From a checkpoint of a small contrastive image-text model.
Data: trained on photos of plants and fungi (iNaturalist), 45211 training examples, 19.5 epochs.
Rows from expert 11 of block 7 of the image encoder, named by matrix and row number. Rows with one number belong to one neuron. Each number is 200 + 30 x the weight over its row's rms, rounded and kept within 0 to 999. All counts start at 0. After the name is the row's rms in percent of the matrix's.
# up: expert up (encoder.blocks.7.mlp.up, 16x256x256), inputs 156-207
# down: expert down (encoder.blocks.7.mlp.down, 16x256x256, transposed), outputs 156-207
up.209,101,186,208,197,211,250,180,215,209,160,240,174,148,225,161,214,166,206,236,247,191,227,241,189,186,181,188,147,223,196,203,209,163,237,166,190,261,235,188,166,220,231,271,148,143,199,167,217,209,193,216,263,176
up.210,085,221,202,201,212,193,263,181,239,207,168,177,214,209,209,218,211,185,206,240,148,249,169,219,174,186,227,196,172,224,176,196,184,179,162,205,164,214,111,181,253,238,175,181,191,168,179,237,217,166,213,165,197
up.211,110,209,214,211,214,188,239,240,218,265,215,189,207,219,190,184,171,193,181,198,237,210,209,180,159,189,235,257,166,200,193,209,198,188,182,163,230,186,191,225,199,217,223,210,147,303,179,245,157,209,239,161,232
up.212,097,198,232,223,196,230,217,189,151,189,185,148,152,194,229,281,241,266,225,219,240,207,125,197,194,154,176,202,217,189,185,203,163,217,229,211,172,219,221,214,229,205,214,170,152,128,168,191,226,206,205,207,161
up.213,109,196,247,174,200,199,194,160,213,205,239,191,189,214,227,178,173,204,227,243,164,188,177,230,181,160,199,193,193,230,213,198,211,214,196,240,172,170,226,209,190,208,217,201,177,173,157,246,246,211,242,196,211
up.214,107,190,194,193,210,226,227,210,213,130,173,232,224,189,163,269,187,227,182,222,169,192,221,247,182,236,212,176,258,229,240,206,208,242,153,152,219,247,169,207,259,196,222,206,232,210,217,225,164,248,219,192,179
up.215,098,189,210,181,211,138,180,170,203,229,251,225,215,219,166,245,158,198,189,156,149,177,229,218,185,213,230,251,220,192,241,194,201,201,203,235,178,162,233,208,182,196,238,223,218,174,211,262,228,160,170,194,223
up.216,107,213,171,183,199,169,149,205,220,203,174,216,205,172,220,181,215,220,190,217,196,209,172,165,234,181,182,198,214,196,215,214,223,172,156,142,206,190,213,164,202,206,200,205,224,228,196,226,193,206,205,236,207
up.217,105,205,218,208,157,188,193,199,219,176,180,209,166,197,191,205,224,182,139,212,205,203,221,211,162,141,168,246,170,195,196,131,219,198,157,202,185,187,180,175,185,198,184,245,213,194,140,174,241,190,221,239,205
up.218,094,180,228,190,228,223,160,220,209,223,239,180,254,249,245,191,162,208,152,169,221,170,181,255,215,197,202,189,182,225,189,177,215,245,196,239,185,213,243,179,221,201,198,165,185,181,204,157,212,197,114,183,159
up.219,101,228,195,269,169,200,193,178,144,212,243,255,182,194,183,237,215,216,163,247,174,172,168,179,194,232,244,204,216,178,243,197,192,168,249,197,247,202,203,225,194,195,242,243,171,145,198,183,181,248,216,167,265
up.220,088,215,233,153,201,225,221,233,225,257,215,190,234,177,214,193,198,172,231,181,207,222,180,212,205,173,209,207,193,162,175,210,174,206,176,208,168,201,213,180,191,183,176,222,233,174,211,209,183,172,170,154,217
up.221,096,207,297,234,202,199,190,232,199,186,178,157,206,222,192,163,205,228,196,164,164,175,172,182,237,194,206,214,233,214,208,142,178,245,203,192,204,146,178,204,197,170,223,215,230,201,167,159,241,264,231,221,188
up.222,100,233,191,242,207,195,182,216,180,184,211,154,207,215,201,191,226,191,209,239,238,193,215,200,221,132,184,162,192,200,212,209,163,197,208,227,250,189,180,215,212,185,192,227,216,212,203,217,234,240,205,240,215
up.223,100,129,178,147,162,226,194,157,168,255,208,138,163,219,164,195,167,248,204,171,204,235,219,105,223,189,196,179,148,196,199,163,206,197,221,196,204,156,147,169,188,193,207,226,209,197,179,161,238,183,218,196,213
up.224,110,185,155,202,213,205,144,193,233,192,168,210,154,262,226,178,186,210,212,217,197,199,216,181,165,189,192,169,213,203,191,230,226,175,258,174,147,230,223,253,199,221,214,182,245,183,172,159,157,182,175,187,158
up.225,105,214,207,194,222,186,190,203,169,209,187,225,222,163,162,223,234,169,204,133,194,194,217,240,127,211,160,209,189,149,206,182,220,210,249,189,179,207,225,181,175,138,177,203,210,204,247,255,205,211,166,152,182
up.226,092,211,219,181,145,244,170,190,156,187,213,162,187,171,161,193,221,184,220,229,210,256,223,199,279,231,179,169,194,212,193,183,225,181,166,243,191,235,229,218,157,258,191,213,237,176,173,172,171,177,215,150,168
up.227,094,219,211,164,229,173,223,182,195,244,235,203,201,199,201,231,193,174,186,250,232,198,211,141,163,221,164,187,209,186,211,225,149,184,203,238,141,207,215,189,193,210,190,224,191,152,177,197,191,223,175,221,197
up.228,110,185,224,191,154,215,205,168,202,174,225,226,158,146,193,163,240,217,233,217,262,197,225,181,209,249,182,209,164,173,226,221,226,159,192,193,197,176,186,172,247,129,176,217,188,225,245,167,204,236,156,194,222
up.229,102,226,153,182,179,177,184,155,231,220,148,214,175,186,180,185,157,201,171,146,183,238,259,184,154,222,203,143,242,218,193,134,239,229,180,203,192,187,158,165,203,205,210,210,178,174,160,199,267,143,223,180,191
up.230,094,210,202,238,245,278,219,271,172,227,224,203,235,181,217,260,170,179,250,151,188,200,190,167,185,258,232,188,186,182,181,190,179,200,202,166,200,208,211,223,219,178,141,216,212,170,224,233,223,254,221,165,199
up.231,094,195,201,226,213,201,175,168,182,122,179,199,166,163,180,172,231,187,233,220,207,211,216,163,160,199,160,229,160,189,177,199,206,142,201,205,230,151,170,184,188,144,188,261,158,195,228,203,150,198,212,217,209
up.232,115,214,249,125,163,154,218,177,225,247,220,201,184,159,209,178,230,254,186,240,115,184,181,199,185,240,197,234,208,163,214,206,292,160,173,206,202,179,253,220,189,164,196,213,178,208,229,234,231,152,234,220,149
up.233,104,202,193,202,184,163,209,235,228,231,171,166,262,172,195,185,172,208,222,187,245,179,160,196,208,263,236,207,181,159,216,205,156,183,153,162,179,227,209,185,167,206,204,208,186,195,185,227,173,162,180,239,196
up.234,089,262,197,216,227,168,200,181,205,153,154,146,227,235,203,250,171,194,153,248,215,168,223,209,202,178,197,210,145,263,182,252,204,188,203,191,189,157,206,246,229,203,189,197,164,158,185,222,201,208,217,163,200
up.235,094,186,215,213,152,207,212,114,184,180,221,200,211,182,244,173,226,198,245,224,194,163,214,137,270,233,180,208,122,187,175,248,235,201,183,163,182,195,185,206,209,225,217,175,159,162,224,182,193,158,199,172,194
up.236,102,197,186,224,180,215,286,208,247,156,185,212,186,203,166,193,232,141,180,226,231,240,194,166,173,233,191,218,248,205,221,166,165,186,186,152,222,146,167,174,205,236,242,256,226,240,212,228,200,199,198,157,211
up.237,111,157,200,197,252,198,156,141,217,157,198,196,181,237,221,185,234,214,213,159,153,203,218,271,156,229,214,233,168,204,241,218,178,167,160,258,172,200,175,223,266,185,147,203,191,189,213,178,207,184,232,260,177
up.238,083,183,173,181,218,190,160,192,205,199,166,224,190,277,167,208,207,216,146,216,200,160,162,233,200,182,191,218,140,230,203,191,236,243,193,183,188,203,172,166,174,180,212,230,251,228,164,157,208,203,201,184,175
down.209,101,240,187,190,188,198,233,211,213,188,164,169,193,189,165,218,214,208,171,239,182,187,214,198,186,231,227,242,237,196,126,211,200,163,189,216,200,200,213,274,154,192,155,267,218,227,218,177,151,177,257,111,237
down.210,087,212,204,199,195,209,149,164,228,207,206,234,254,207,229,255,166,216,178,177,215,220,199,204,192,162,190,206,173,237,179,239,198,238,162,255,167,160,175,217,196,202,216,180,186,197,181,231,187,195,217,175,175
down.211,112,190,183,199,203,190,196,255,167,188,252,173,248,226,230,204,231,218,227,182,222,211,198,150,236,211,214,198,183,202,202,147,203,207,158,248,155,227,178,181,147,178,164,147,192,260,195,178,151,213,235,185,224
down.212,104,185,172,186,179,199,192,197,263,159,202,183,228,252,246,230,201,124,246,174,244,165,238,206,241,139,194,175,155,188,175,212,214,212,202,166,161,192,230,175,165,216,191,135,207,158,209,202,193,208,181,216,149
down.213,107,228,219,227,241,201,242,191,232,141,176,264,181,198,196,187,188,184,220,202,263,202,247,207,184,198,209,246,228,220,144,194,174,230,156,178,215,185,227,196,228,191,257,192,160,175,188,179,200,213,162,224,182
down.214,100,242,187,252,195,211,212,206,180,207,182,164,199,233,199,194,239,179,188,204,182,185,198,231,234,214,236,197,244,198,197,241,182,182,245,237,205,206,203,214,196,171,229,202,277,163,278,189,178,198,250,203,214
down.215,102,231,202,261,207,224,201,251,206,207,143,210,168,202,160,188,220,220,155,207,136,195,186,222,197,184,171,182,172,176,188,230,182,227,209,217,220,173,220,218,200,212,202,203,197,174,214,242,159,222,228,238,244
down.216,104,206,249,202,225,203,180,209,169,189,156,176,153,199,226,184,267,145,183,227,210,119,183,238,154,197,209,207,200,227,176,211,163,228,176,205,260,239,181,227,159,130,204,200,171,177,280,217,161,188,190,204,221
down.217,098,171,210,189,210,190,189,223,179,166,202,176,239,241,214,177,233,213,212,158,181,177,192,201,244,225,213,199,223,187,173,188,147,182,219,225,204,224,175,175,216,251,214,218,146,190,174,182,187,236,169,187,234
down.218,100,229,217,213,177,210,189,157,192,203,202,154,115,192,201,165,150,234,232,197,150,177,189,215,200,218,175,150,188,171,240,213,217,210,212,218,147,190,240,241,199,205,181,210,198,179,214,253,186,159,170,213,212
down.219,094,191,194,232,160,150,188,161,192,150,208,239,127,195,287,190,226,207,225,211,206,172,154,163,227,230,251,177,201,168,260,212,197,181,216,215,170,287,197,169,195,219,210,194,196,241,223,202,231,196,202,227,174
down.220,091,201,183,167,143,192,179,237,196,231,260,205,219,135,244,226,231,195,170,198,181,209,180,202,238,150,163,195,168,190,213,206,230,286,172,232,230,187,203,205,203,190,177,167,243,199,181,181,210,165,202,176,219
down.221,097,239,179,204,153,164,220,231,216,198,193,206,238,199,216,234,168,170,229,224,186,196,195,152,294,244,242,249,247,234,204,245,195,200,231,225,215,281,179,186,173,163,188,223,168,143,214,234,106,232,199,168,187
down.222,100,251,201,234,232,206,249,224,220,239,173,198,170,192,222,219,277,149,230,224,223,191,175,167,163,227,233,156,133,191,232,215,226,210,197,154,197,181,192,155,202,225,216,172,242,225,240,174,247,179,257,141,197
down.223,102,247,196,175,227,187,222,184,211,191,221,175,174,230,261,160,211,198,231,212,181,197,188,195,196,172,156,187,252,196,196,169,197,247,184,220,247,210,222,177,186,185,197,187,186,192,171,184,222,192,185,166,191
down.224,108,208,233,218,187,248,228,219,169,220,139,168,142,236,171,224,168,230,215,187,138,247,221,196,196,200,199,183,178,208,242,149,208,221,222,219,234,205,210,233,180,200,156,181,155,224,249,186,227,197,141,207,217
down.225,102,202,185,237,211,217,173,209,194,162,196,235,219,212,215,170,177,204,244,171,145,252,203,181,246,243,150,192,234,206,161,198,215,198,221,194,255,264,278,226,231,208,196,203,231,214,231,168,238,203,210,270,195
down.226,093,193,223,223,192,231,194,209,205,175,151,220,256,183,220,215,193,189,179,188,218,199,213,198,198,160,135,194,199,212,205,221,172,166,190,211,226,166,188,228,230,158,265,145,180,168,221,228,185,259,172,270,225
down.227,090,209,199,197,224,242,209,176,257,249,222,181,185,189,178,204,221,163,227,241,208,176,196,218,221,209,164,173,146,167,164,208,190,133,235,178,178,208,209,198,236,188,235,173,232,212,299,210,156,151,200,139,195
down.228,117,221,214,213,189,201,224,201,283,176,199,221,232,182,202,133,203,176,159,181,260,247,208,170,226,206,212,163,227,184,183,188,156,187,196,220,206,245,197,194,154,168,224,144,206,174,210,196,246,199,177,193,159
down.229,103,215,215,227,212,220,179,242,197,195,224,185,258,214,200,188,172,194,163,173,221,215,200,193,175,165,191,244,212,191,220,214,225,159,164,234,181,239,233,204,203,199,234,283,146,179,172,143,207,235,178,165,163
down.230,096,173,193,268,173,149,142,140,187,198,221,220,166,207,198,194,214,170,160,193,180,213,202,197,213,209,197,221,262,219,220,194,175,211,215,174,225,220,209,162,242,257,240,241,227,178,170,151,179,219,161,188,216
down.231,097,182,192,208,232,170,238,181,241,171,197,201,193,202,248,233,221,174,203,214,209,144,162,231,239,200,200,115,193,165,204,207,194,181,204,197,239,257,234,217,184,164,187,197,179,224,264,179,220,206,198,273,228
down.232,107,170,187,174,203,189,224,188,178,189,180,206,274,168,169,205,202,173,213,163,244,205,172,183,184,210,253,130,197,167,194,120,251,222,141,220,149,171,185,245,261,224,174,182,188,226,186,175,178,195,203,200,167
down.233,095,190,181,225,198,182,201,213,239,176,187,239,208,195,233,168,212,237,137,175,200,236,185,222,174,244,230,202,233,232,193,278,165,174,212,225,198,221,216,186,228,220,188,225,181,167,229,214,199,177,243,170,206
down.234,090,207,215,110,188,177,195,171,179,211,203,139,268,234,160,190,227,209,200,190,226,141,209,191,219,166,248,182,220,199,224,177,212,238,156,199,180,153,215,180,196,233,153,191,172,154,220,205,232,164,198,175,169
down.235,098,223,228,168,264,184,269,232,155,151,193,186,226,200,218,225,173,179,250,198,221,227,186,250,215,175,194,242,182,189,209,183,228,243,237,205,213,186,194,208,218,207,190,225,190,235,186,218,199,157,204,173,201
down.236,105,152,248,143,212,154,173,211,211,212,228,168,263,191,215,219,169,203,178,204,150,215,214,189,255,199,229,210,178,210,197,196,251,186,220,190,205,290,206,179,206,169,211,208,187,208,242,212,257,184,153,189,162
down.237,113,214,188,229,196,217,190,208,221,161,225,161,226,179,235,234,204,219,246,204,253,196,239,177,191,210,186,206,223,225,196,210,184,165,175,130,189,226,146,218,186,180,196,208,227,237,161,184,182,178,174,154,203
down.238,088,202,192,236,175,207,202,164,203,184,190,210,229,180,220,200,199,186,248,235,191,156,195,213,191,160,212,232,231,242,198,200,205,143,224,211,205,237,195,260,193,217,190,220,235,142,196,160,267,264,191,186,196