config.yaml
horizontal_flip: true
embed_dim: 256
encoder_activation: "relu"
encoder_widths: [64, 128, 256]
text_encoder_norm: "layernorm"
text_encoder_bias: "qkv"
optimizer: "soap"
beta2: 0.99
precondition_frequency: 32
lr_schedule: "wsd"
weight_decay: 0.3
Rows from block 5 of the image encoder of a small contrastive image-text model, named by matrix and row number. Rows with one number within an expert belong to one neuron, the router's apart. Each number is 500 + 40 x the weight over its row's rms, rounded and kept within 0 to 999. All counts start at 0. Numbers have three digits each.
Before each expert's rows are labels from the 100 images, of 14976, where the router gives the expert most weight on average: "top examples" is what is common among them; "colour at peak" is the nearest of a few named colours to the mean colour under the peak. Only what is clearly more common there than usual is listed. The data: photos of plants and fungi (iNaturalist).
# router: router (encoder.blocks.5.mlp.router.weight, 16x128, trained with AdamW), inputs 64-127
# up: expert up (encoder.blocks.5.mlp.up, 16x128x128), inputs 64-127
# down: expert down (encoder.blocks.5.mlp.down, 16x128x128, transposed), outputs 64-127

# expert 2
top examples: class Liliopsida
colour at peak: pink; white
router.2:463509483527542473516468502546558482502481427566417499468568548481432429549522536526515505502547485473520602462486457556509532470503545516552481446467473416536505543542469526512515495583428508
up.46:421475412581508487479486458527499542498501549527465509434473446511440523448513516452494518474510542501462551552499575464558486524548545504421565479470523503563479512536525473523502501456498515
down.46:463456499506468455508486453522534566517503475466527595493450449612456544525508565455496410496513512551473555501498505487554462434515486455505451449483482456481490439485490475534481431468503464
up.47:463432547537555505514536540523525435490543455463461520489472527532513473475452464470581422484511474517510541536515489485457497497480520445462541551410511486480557525459414534494540552502555468
down.47:497514539589520458570457519562447441465544518500459467530479529491502531544490543449539534464429463508491580544451497493433495407431518486477462466456489533482536494494491434526493493523515525
up.48:443518474487456515501482542538577401509453452459510495586535532587579582532468532484481471514508520482553515510496499492479521536516485473565489438430474534549483502447509534491511497545477451
down.48:464554509497464494542538489503439461463483442516467464441479461566403452538522499511504550495458641532520542557511506450480443498476500522560428461575532522524517436498480428495533514462462604
up.49:461490529530472470477501475500544456485469570469563469516435473467546472561420486537486538517555486487502453564500468496424417496513511553533531569562480536501573456480408510499499466538500587
down.49:528512521516488533530509471508462433476502515505478496502477473525470489518470509447540519450593534420492561481453453534449477498540615493564459514444473528488507526471571542493493486480495475
up.50:531504505492555464530586515525443485559468484515488425556455480542438564453491525499457478472473476527505533434496548499542502529465427549515489549467515560521553547504488482478585539528529491
down.50:533559525555571534467472577459488521492489557568440491474517534477501508522480549538537447472528481519527471414453552584584471516414457492536453526461474448492517486514546535456541479496492465
up.51:422496440556506528518430563580545507524581483471503405559497531498555474548529535558545534480488515604425523508432493504477461533449487525509497496530461520469523471436500440511492523485516555
down.51:503553496576564563510526448434488485482448486504517539446500519499475516448468484486560438487530536491478470522545511495478468511499578510461503489511579484571500471555347494409534501496507561
up.52:475458494466436468482460459515489482440531494466483582477419468526477508475531518548418581488485539483473495541501529505542466459514541547517461477483530543475496535509532500497502481471461507
down.52:542526531557521517472563533502505534575484496530594486483456502515444561502457555444501505448469537492555472473491501545555507558523490435536517538470449510551528475471515503497520470509566480
up.53:428456571489474515546518510488549466553510517526562522468463455477497537435488462544500428482399452459497461523507512492512442482491505513488481534457504445522527474499527535493468478458548554
down.53:471461492464481462514462502469479455501478527486535555535495561535487453531503516542451526504514502482489542494469458579451442486505499519516546451561481518504469436506462505483516385534510458
up.54:488432454551501518459498477549475403544433590495431470507490469535524556583493447419472478444451511519496455494526477515503469529454486470463541456483480473542477475460554456548498521530473563
down.54:471522496542465451495485504531530462513544479487463520474408463512448495440554451462479501455469465565467506534440507443421516540509529521585418540464472513488519443526507487494520518531434428
up.55:550566545480508464532555402496518528459557479500447451523500501561538547511476552513498534548490477559480455498481477483504513464537531483463480487406525454407527488485503516484505449430471524
down.55:446524506578534531535514525484540562517478475524497496583474498438422454548474507550507530503493524453483472565464533501470497503500423490543477489543449530558476470464498507476610566533520453
up.56:464476469504498477579513464515567464473519487501484519560597452556468463489531516431501513515469485504523507522539528541536517517469485544424571564504548621527504504494461510545490484520487497
down.56:516468539511474480468432486516524507499513461469510440538493520575572500470525457524482514440479542550483492489554490489487550448477478528573459475496467451452524504417540472541534566514532546
up.57:478481519538500488539507497483531485479472527460598553584531548478533455518501490545472533509465572497427576411551549555477535509509490477479527522543448428551508536545503484481558446524522502
down.57:509488401488512516469498487518546535509523576464444512547456481501459509474516469517470556502477514479517450463510535493515418502467485535461507579550433551514489475550562526562488465476477554
up.58:566573530476499453464515459486498499497521507515517468616494507470432514511545558562466551466509529509434539469529447464557494479514515544430500588520535458561504448464461509513498471524547505
down.58:472516538520560500508524474488519510536469411524530510495551519519495453574472511461467563511452553500572497534539535515497487499497519487515513501531475474473500494424583511403487438514485456
up.59:475460563438591398530492504474492477457512451433469499500491514467539510562546479459511510508489479521505542475556470520501569517530459560453634509474516499490461527525572536479447475522495454
down.59:522497481479517538510494518572515430524503560527485504533474569508512499435440463509491506487501509456480542498552510472454538578464501461488493517482501509448529580497471503499479512554528443

# expert 1
top examples: order Caryophyllales; family: Cactaceae; text has "cactus"
colour at peak: grey
router.1:486482482485497501542514576526602562535405514544512541464490457440526478546449482571484452469456472549500477505582487483510523522558538514502537514533428511492543547454431527523514518460493586
up.46:427497452477493508493490530487495527506514519498570505571501525422459390515456465531552449499485449469507522473468567475503481463548453450515509521441595569497602579500466464492517409512517456
down.46:481520458500458538578515481514528479489468499475498428402553512512527515550445464528528430539489486508489489527571490557465535490441478505517525514552514476449496543515562581522486391502502496
up.47:510504426475526504524525561459445499464528463507484495509508422412461525489514474428483462479522459494459550513513434564495550481489546460484473463539497553447517504475449432448490478500529578
down.47:506436546616531528474528504506563529465480508456519529546456481500521529493580548465456447441501487535511557668546513483527537474473494498530482546506482497428514557524462514500591489481481553
up.48:550470527513549466503522507547566458508419451506556467509491515476442544466467503481506463462471515501546486496490523561471483476526541487490469529501452445490437560472515561440462465469519404
down.48:471499492495462463541558449438484511539486447495503530500448560563589524534486489615496494517502475506534479500430497427565526483493517553595564460544511520528516475459505471423509512501584514
up.49:450535416544458484475537612492528531517481516470538484502529525413481517521559472517497520467477433497483429533466474447500466499539461508517483479521531556466447465465524545496507479464540545
down.49:472546494568457511542449469521502537458508483466457460488500536541554458460481484502542454527479496504447535544553530507441474520483448524525473595467561571448544581505456507464462477490475476
up.50:520501524552498486539530444556387463521561495493500493472506467440506436476513488515556488421502514511511515439559557497476514467463547481515527467464466478538473425523451497527521508549514468
down.50:529496502455515525492576578507513514458540490540572446473496518465462487508461557497521511570429466514539456515536464470571459514494516504486493561417400479517492469430459483466489588521537492
up.51:534539540517533451487516460461459486500460473488528509526570511495473517509511505492504496423425550465523518520475504500465492508476507514542535512490496506541495436437468529531578538490424413
down.51:534449548556443501525531465530513453529556510485468560566456543567490478421459528492447506515435470501513495479562491499517494485498563496481487430510524498502460495512497539472484461514489544
up.52:503534484508500513483476528517496560458476457523507484506474504486506491524530545550419504560477494543492570561493514515499555504479552546500595504458440490464522528522481503430513479565530544
down.52:464479590507509519501508536458476496585423480488494541521429529473412490548493499438543455434511477460494481501425472526511525527552524521452530494531488561474505542517527448626437467429457433
up.53:515495521507532541495560422529546483507474522508354553476537497493476541461524488500510485424513484506508481552490574466573501531396518435478478479509480507556544448475491482494510557519466512
down.53:473425453460429556483495463458493429463560532537434474555549550458470497486442432560501552478458594565522506530511472458531492513471431507543435477506456525587505432529512526522557474486559535
up.54:511534487494489480445433562466515504530486482497482452402547412454516570518501515478573520474520491473497558541492509468559484456469569523495514458508504481450478465605464461545531531473554513
down.54:495514508491524500490484494524455497457514477482515526474523456475498447436505484450440548586480456494422474379531492462469554497431579457455476510531502506463441542466609454499463508545505517
up.55:484458464525515504522483519505525556509534450478493532452475533513475500483531504533529529468654531498450595438462493506611535474442459481449485506503527524510530495514453506515435515559526524
down.55:479496495552503527431483487480533481536472480458505474477543464502535474558536526443495535430451523559493417503473502557485476506590502531542538564557421533577476520561501532518509405513445474
up.56:459550561534507503498498487496575535517510514501515503490522486473459502409495470527528430464513521460518515470531576477450516431477539480490502547499476477460488465421553465548449462503565451
down.56:498433454477497481483567549506474546507455497492435482544499541487403503529507494476425581528589449526518491445497498489523492531495565496518470485466486480492473476497439448468452522475543535
up.57:607504451488448437510480485566466504514511483576449601525525444486468534507504476540496552485551469514520532484586490513453481520531412537482460464552393492506488503425413542480506478508461486
down.57:548430513521542531509567568519581500430506541549537536493483544566443479478464465496501513531481525520509552534471475516518512527529518477454507534466494398567543424531510499565531476505468490
up.58:554467492377452538489478445561488555578597493472502588493456444526494561526508518490479461457479531452488512516504407439498532491440425476485516454516495487499462573445469503511488567471559481
down.58:462469501521549546470483545481449477456403532471533485505460531462553492497528436522466526425457467468556513493448531470423500517498486491488495468434539495538483458531568595490473486506403607
up.59:511497521461542503546544470525584516497563576521509533515481522551469532474483538473429461425469466510434455501493521600466475447536461524509520542456537441483465495549565501529462502485452514
down.59:520472484473529504560489545443517506432507449429512475562492440559466518505499572472561534466549483494477559472503600492500519473458518512463491556544479559480524473478417547509586537472512458

# expert 8
top examples: order Asterales; family: Asteraceae
colour at peak: brown; black
router.8:441468429480511490510519551470447501519539492472532405535541507565485480431521483408451461504542494484407482487494487511460491477507503505505500517565527470467416529493548467517471494551518470
up.46:503475493566512427484566505475525502542519491578468448472476506485513513488506469493531530519523528471562530562518638498559518482533469424454450565532491469515406491482566541489571540502482474
down.46:525523438429516606505493527496493505510487537569559549523558527447505462519454507427500387518448564538477536458551481469441515522490517450454604480459463505447493411562429505498478492456472514
up.47:560475401466551514453511399506506513480537528458449508523584554541476478509488574480570471472467517513578500514482475511528461459462559554513496521507411455522488543489523476431537468477460565
down.47:508461546583492504474465458453509506486569479523441543486516499437507491528565446512501409535510468546462476595430569531556482481578533503527469457483531429458480533508502532540487502569516512
up.48:480518600452487506519566469488516455496463509466557519578463460411500528434532582578517501522565463464503511565514533493476555559487442577514545462492605540484561527539565461515474514507509475
down.48:567540518511524481512468562486529574544508537472512514550525530477588476550460537478538481420479529505450462517558504485549545470494469449520442483490491446565554466532530531461436506442459460
up.49:544460475551548505519487505495516439544478521487566576447520491506464439512481553595517513568441561494542551461476515441481501530530533461520519467542504553475436574444544479432479508515475508
down.49:448505493487516483552466508582524479545532502474460574489516439348483530479518489557463467477502464446530551502486446459569526479506570526527480460412526466487519548509557580552502548466450460
up.50:514477535377436491461502506522417494506474535525509453488520581508477487449542433501482441517503477543518531495486461496510530506513409487560525539493450525462580497485482524529478528510514500
down.50:502425491531510527477445493534446462500463489482545495511550503433510447534482464525530529510493507557507426515483479432502525507457509436522499413574447538513483465550535494514414452613531530
up.51:480498457518431462551454474515486483540530492504475451468455506484501564454541489491488543511414496497465485592498473514450488547450484508451577559454425503453492515470605529471546524524516482
down.51:541446483479504566480493507456449483581487534549565489517495502532496468489518503501535485463454540511505541529470535507542458510586519576462519456534536512466544602487435500552507516449444474
up.52:407506522558515497506480524492509517516544482502479480414457479552534573550523488449488503436516482545446425517487419506469508505502569500526541504491526519502548461468479545547558490522425513
down.52:572530540478464458483572532517490502453481501463457513503475437515535570477490565489526545517526493533469610505514637530491473439565493533545549510544505517503456528494487505457466485518492497
up.53:531470499530539471459503545486467515509555488488501499559459481485522596504569558592460464506436485484552493468514558469514499513517425545500510492496605490515525496492580473440476500485477513
down.53:505506532498507458513498450550527518501556513475489466548422445587558473516492539469488388499462523489523471406474490511513479498473493507381443446531465456575533563537453526522506512507520521
up.54:537559465515489454578508487520485524424549450472505462491499414530475465505484535496511526513569455459529547532513453413518475563456593506513425522507516558491475416484494512473490456533527588
down.54:447527465419522511431497448443451467439541539437504626483473478540474447490493424476508462471549575552587492455515539514486533446519506493493481564476505471506560528489458457475496487510515519
up.55:515448459480480461468516496538512493546483470581517486514483493494519563479489522502552566475471521477534548440542439482578579571460450507446499459511505500518487429525528479473470564543451493
down.55:528540450501527526544485563564504490510552525514495523488489456481544498457516493504534494495445588539464528491531517499524498431474553511420510457463440430574527538425557555453526595524503433
up.56:484545527507411446563519517472502565500465537485507558494492528580404496514499493544465489509523477483467510558482439515545463485488503523519431496607518498492590574484538511460526506480480499
down.56:491426558450466505458462515514394469494520508486498535545500433431482583524573525542521466477487422466528529505471515511469549485496503583552455570457572460581462513554504457420480495507459541
up.57:511490551481472508505493580507462486451508469501507482476417522516570567537540499476516443450497544539520486502574551575455522428491554471488509482495427469440439482528449523509490505528484500
down.57:431498496535444518504475541473488534475520488479494514539362399504538477472533489556478512565522497482572551502458508499494478446528503463534503544490446482453562496458529523508496538448559502
up.58:511524456496479511471403467503484509454531486524532536487546531553468478492556498557478555445467495483436509506483494527448552503475572538555486525513435445509487491545544485544465403498502465
down.58:488470507530463520478537516530499420542458474461540502447492496441397543516427469510406467510493610499509488537529517455485469444519504485545534465462515426584520492434436505486455518550430526
up.59:471526562512454504547514510462485529462395545522594495533491485510463465489491508505513454432466565425518453530488446447521507450517425456526460496535505468533526513510485437510497464525516558
down.59:525498485500514533463487502496457453490534510474470506504521527435513565493572544540457428459480480427493526503506522505486545511449519524555504497517515538488474508527465547491473530449414496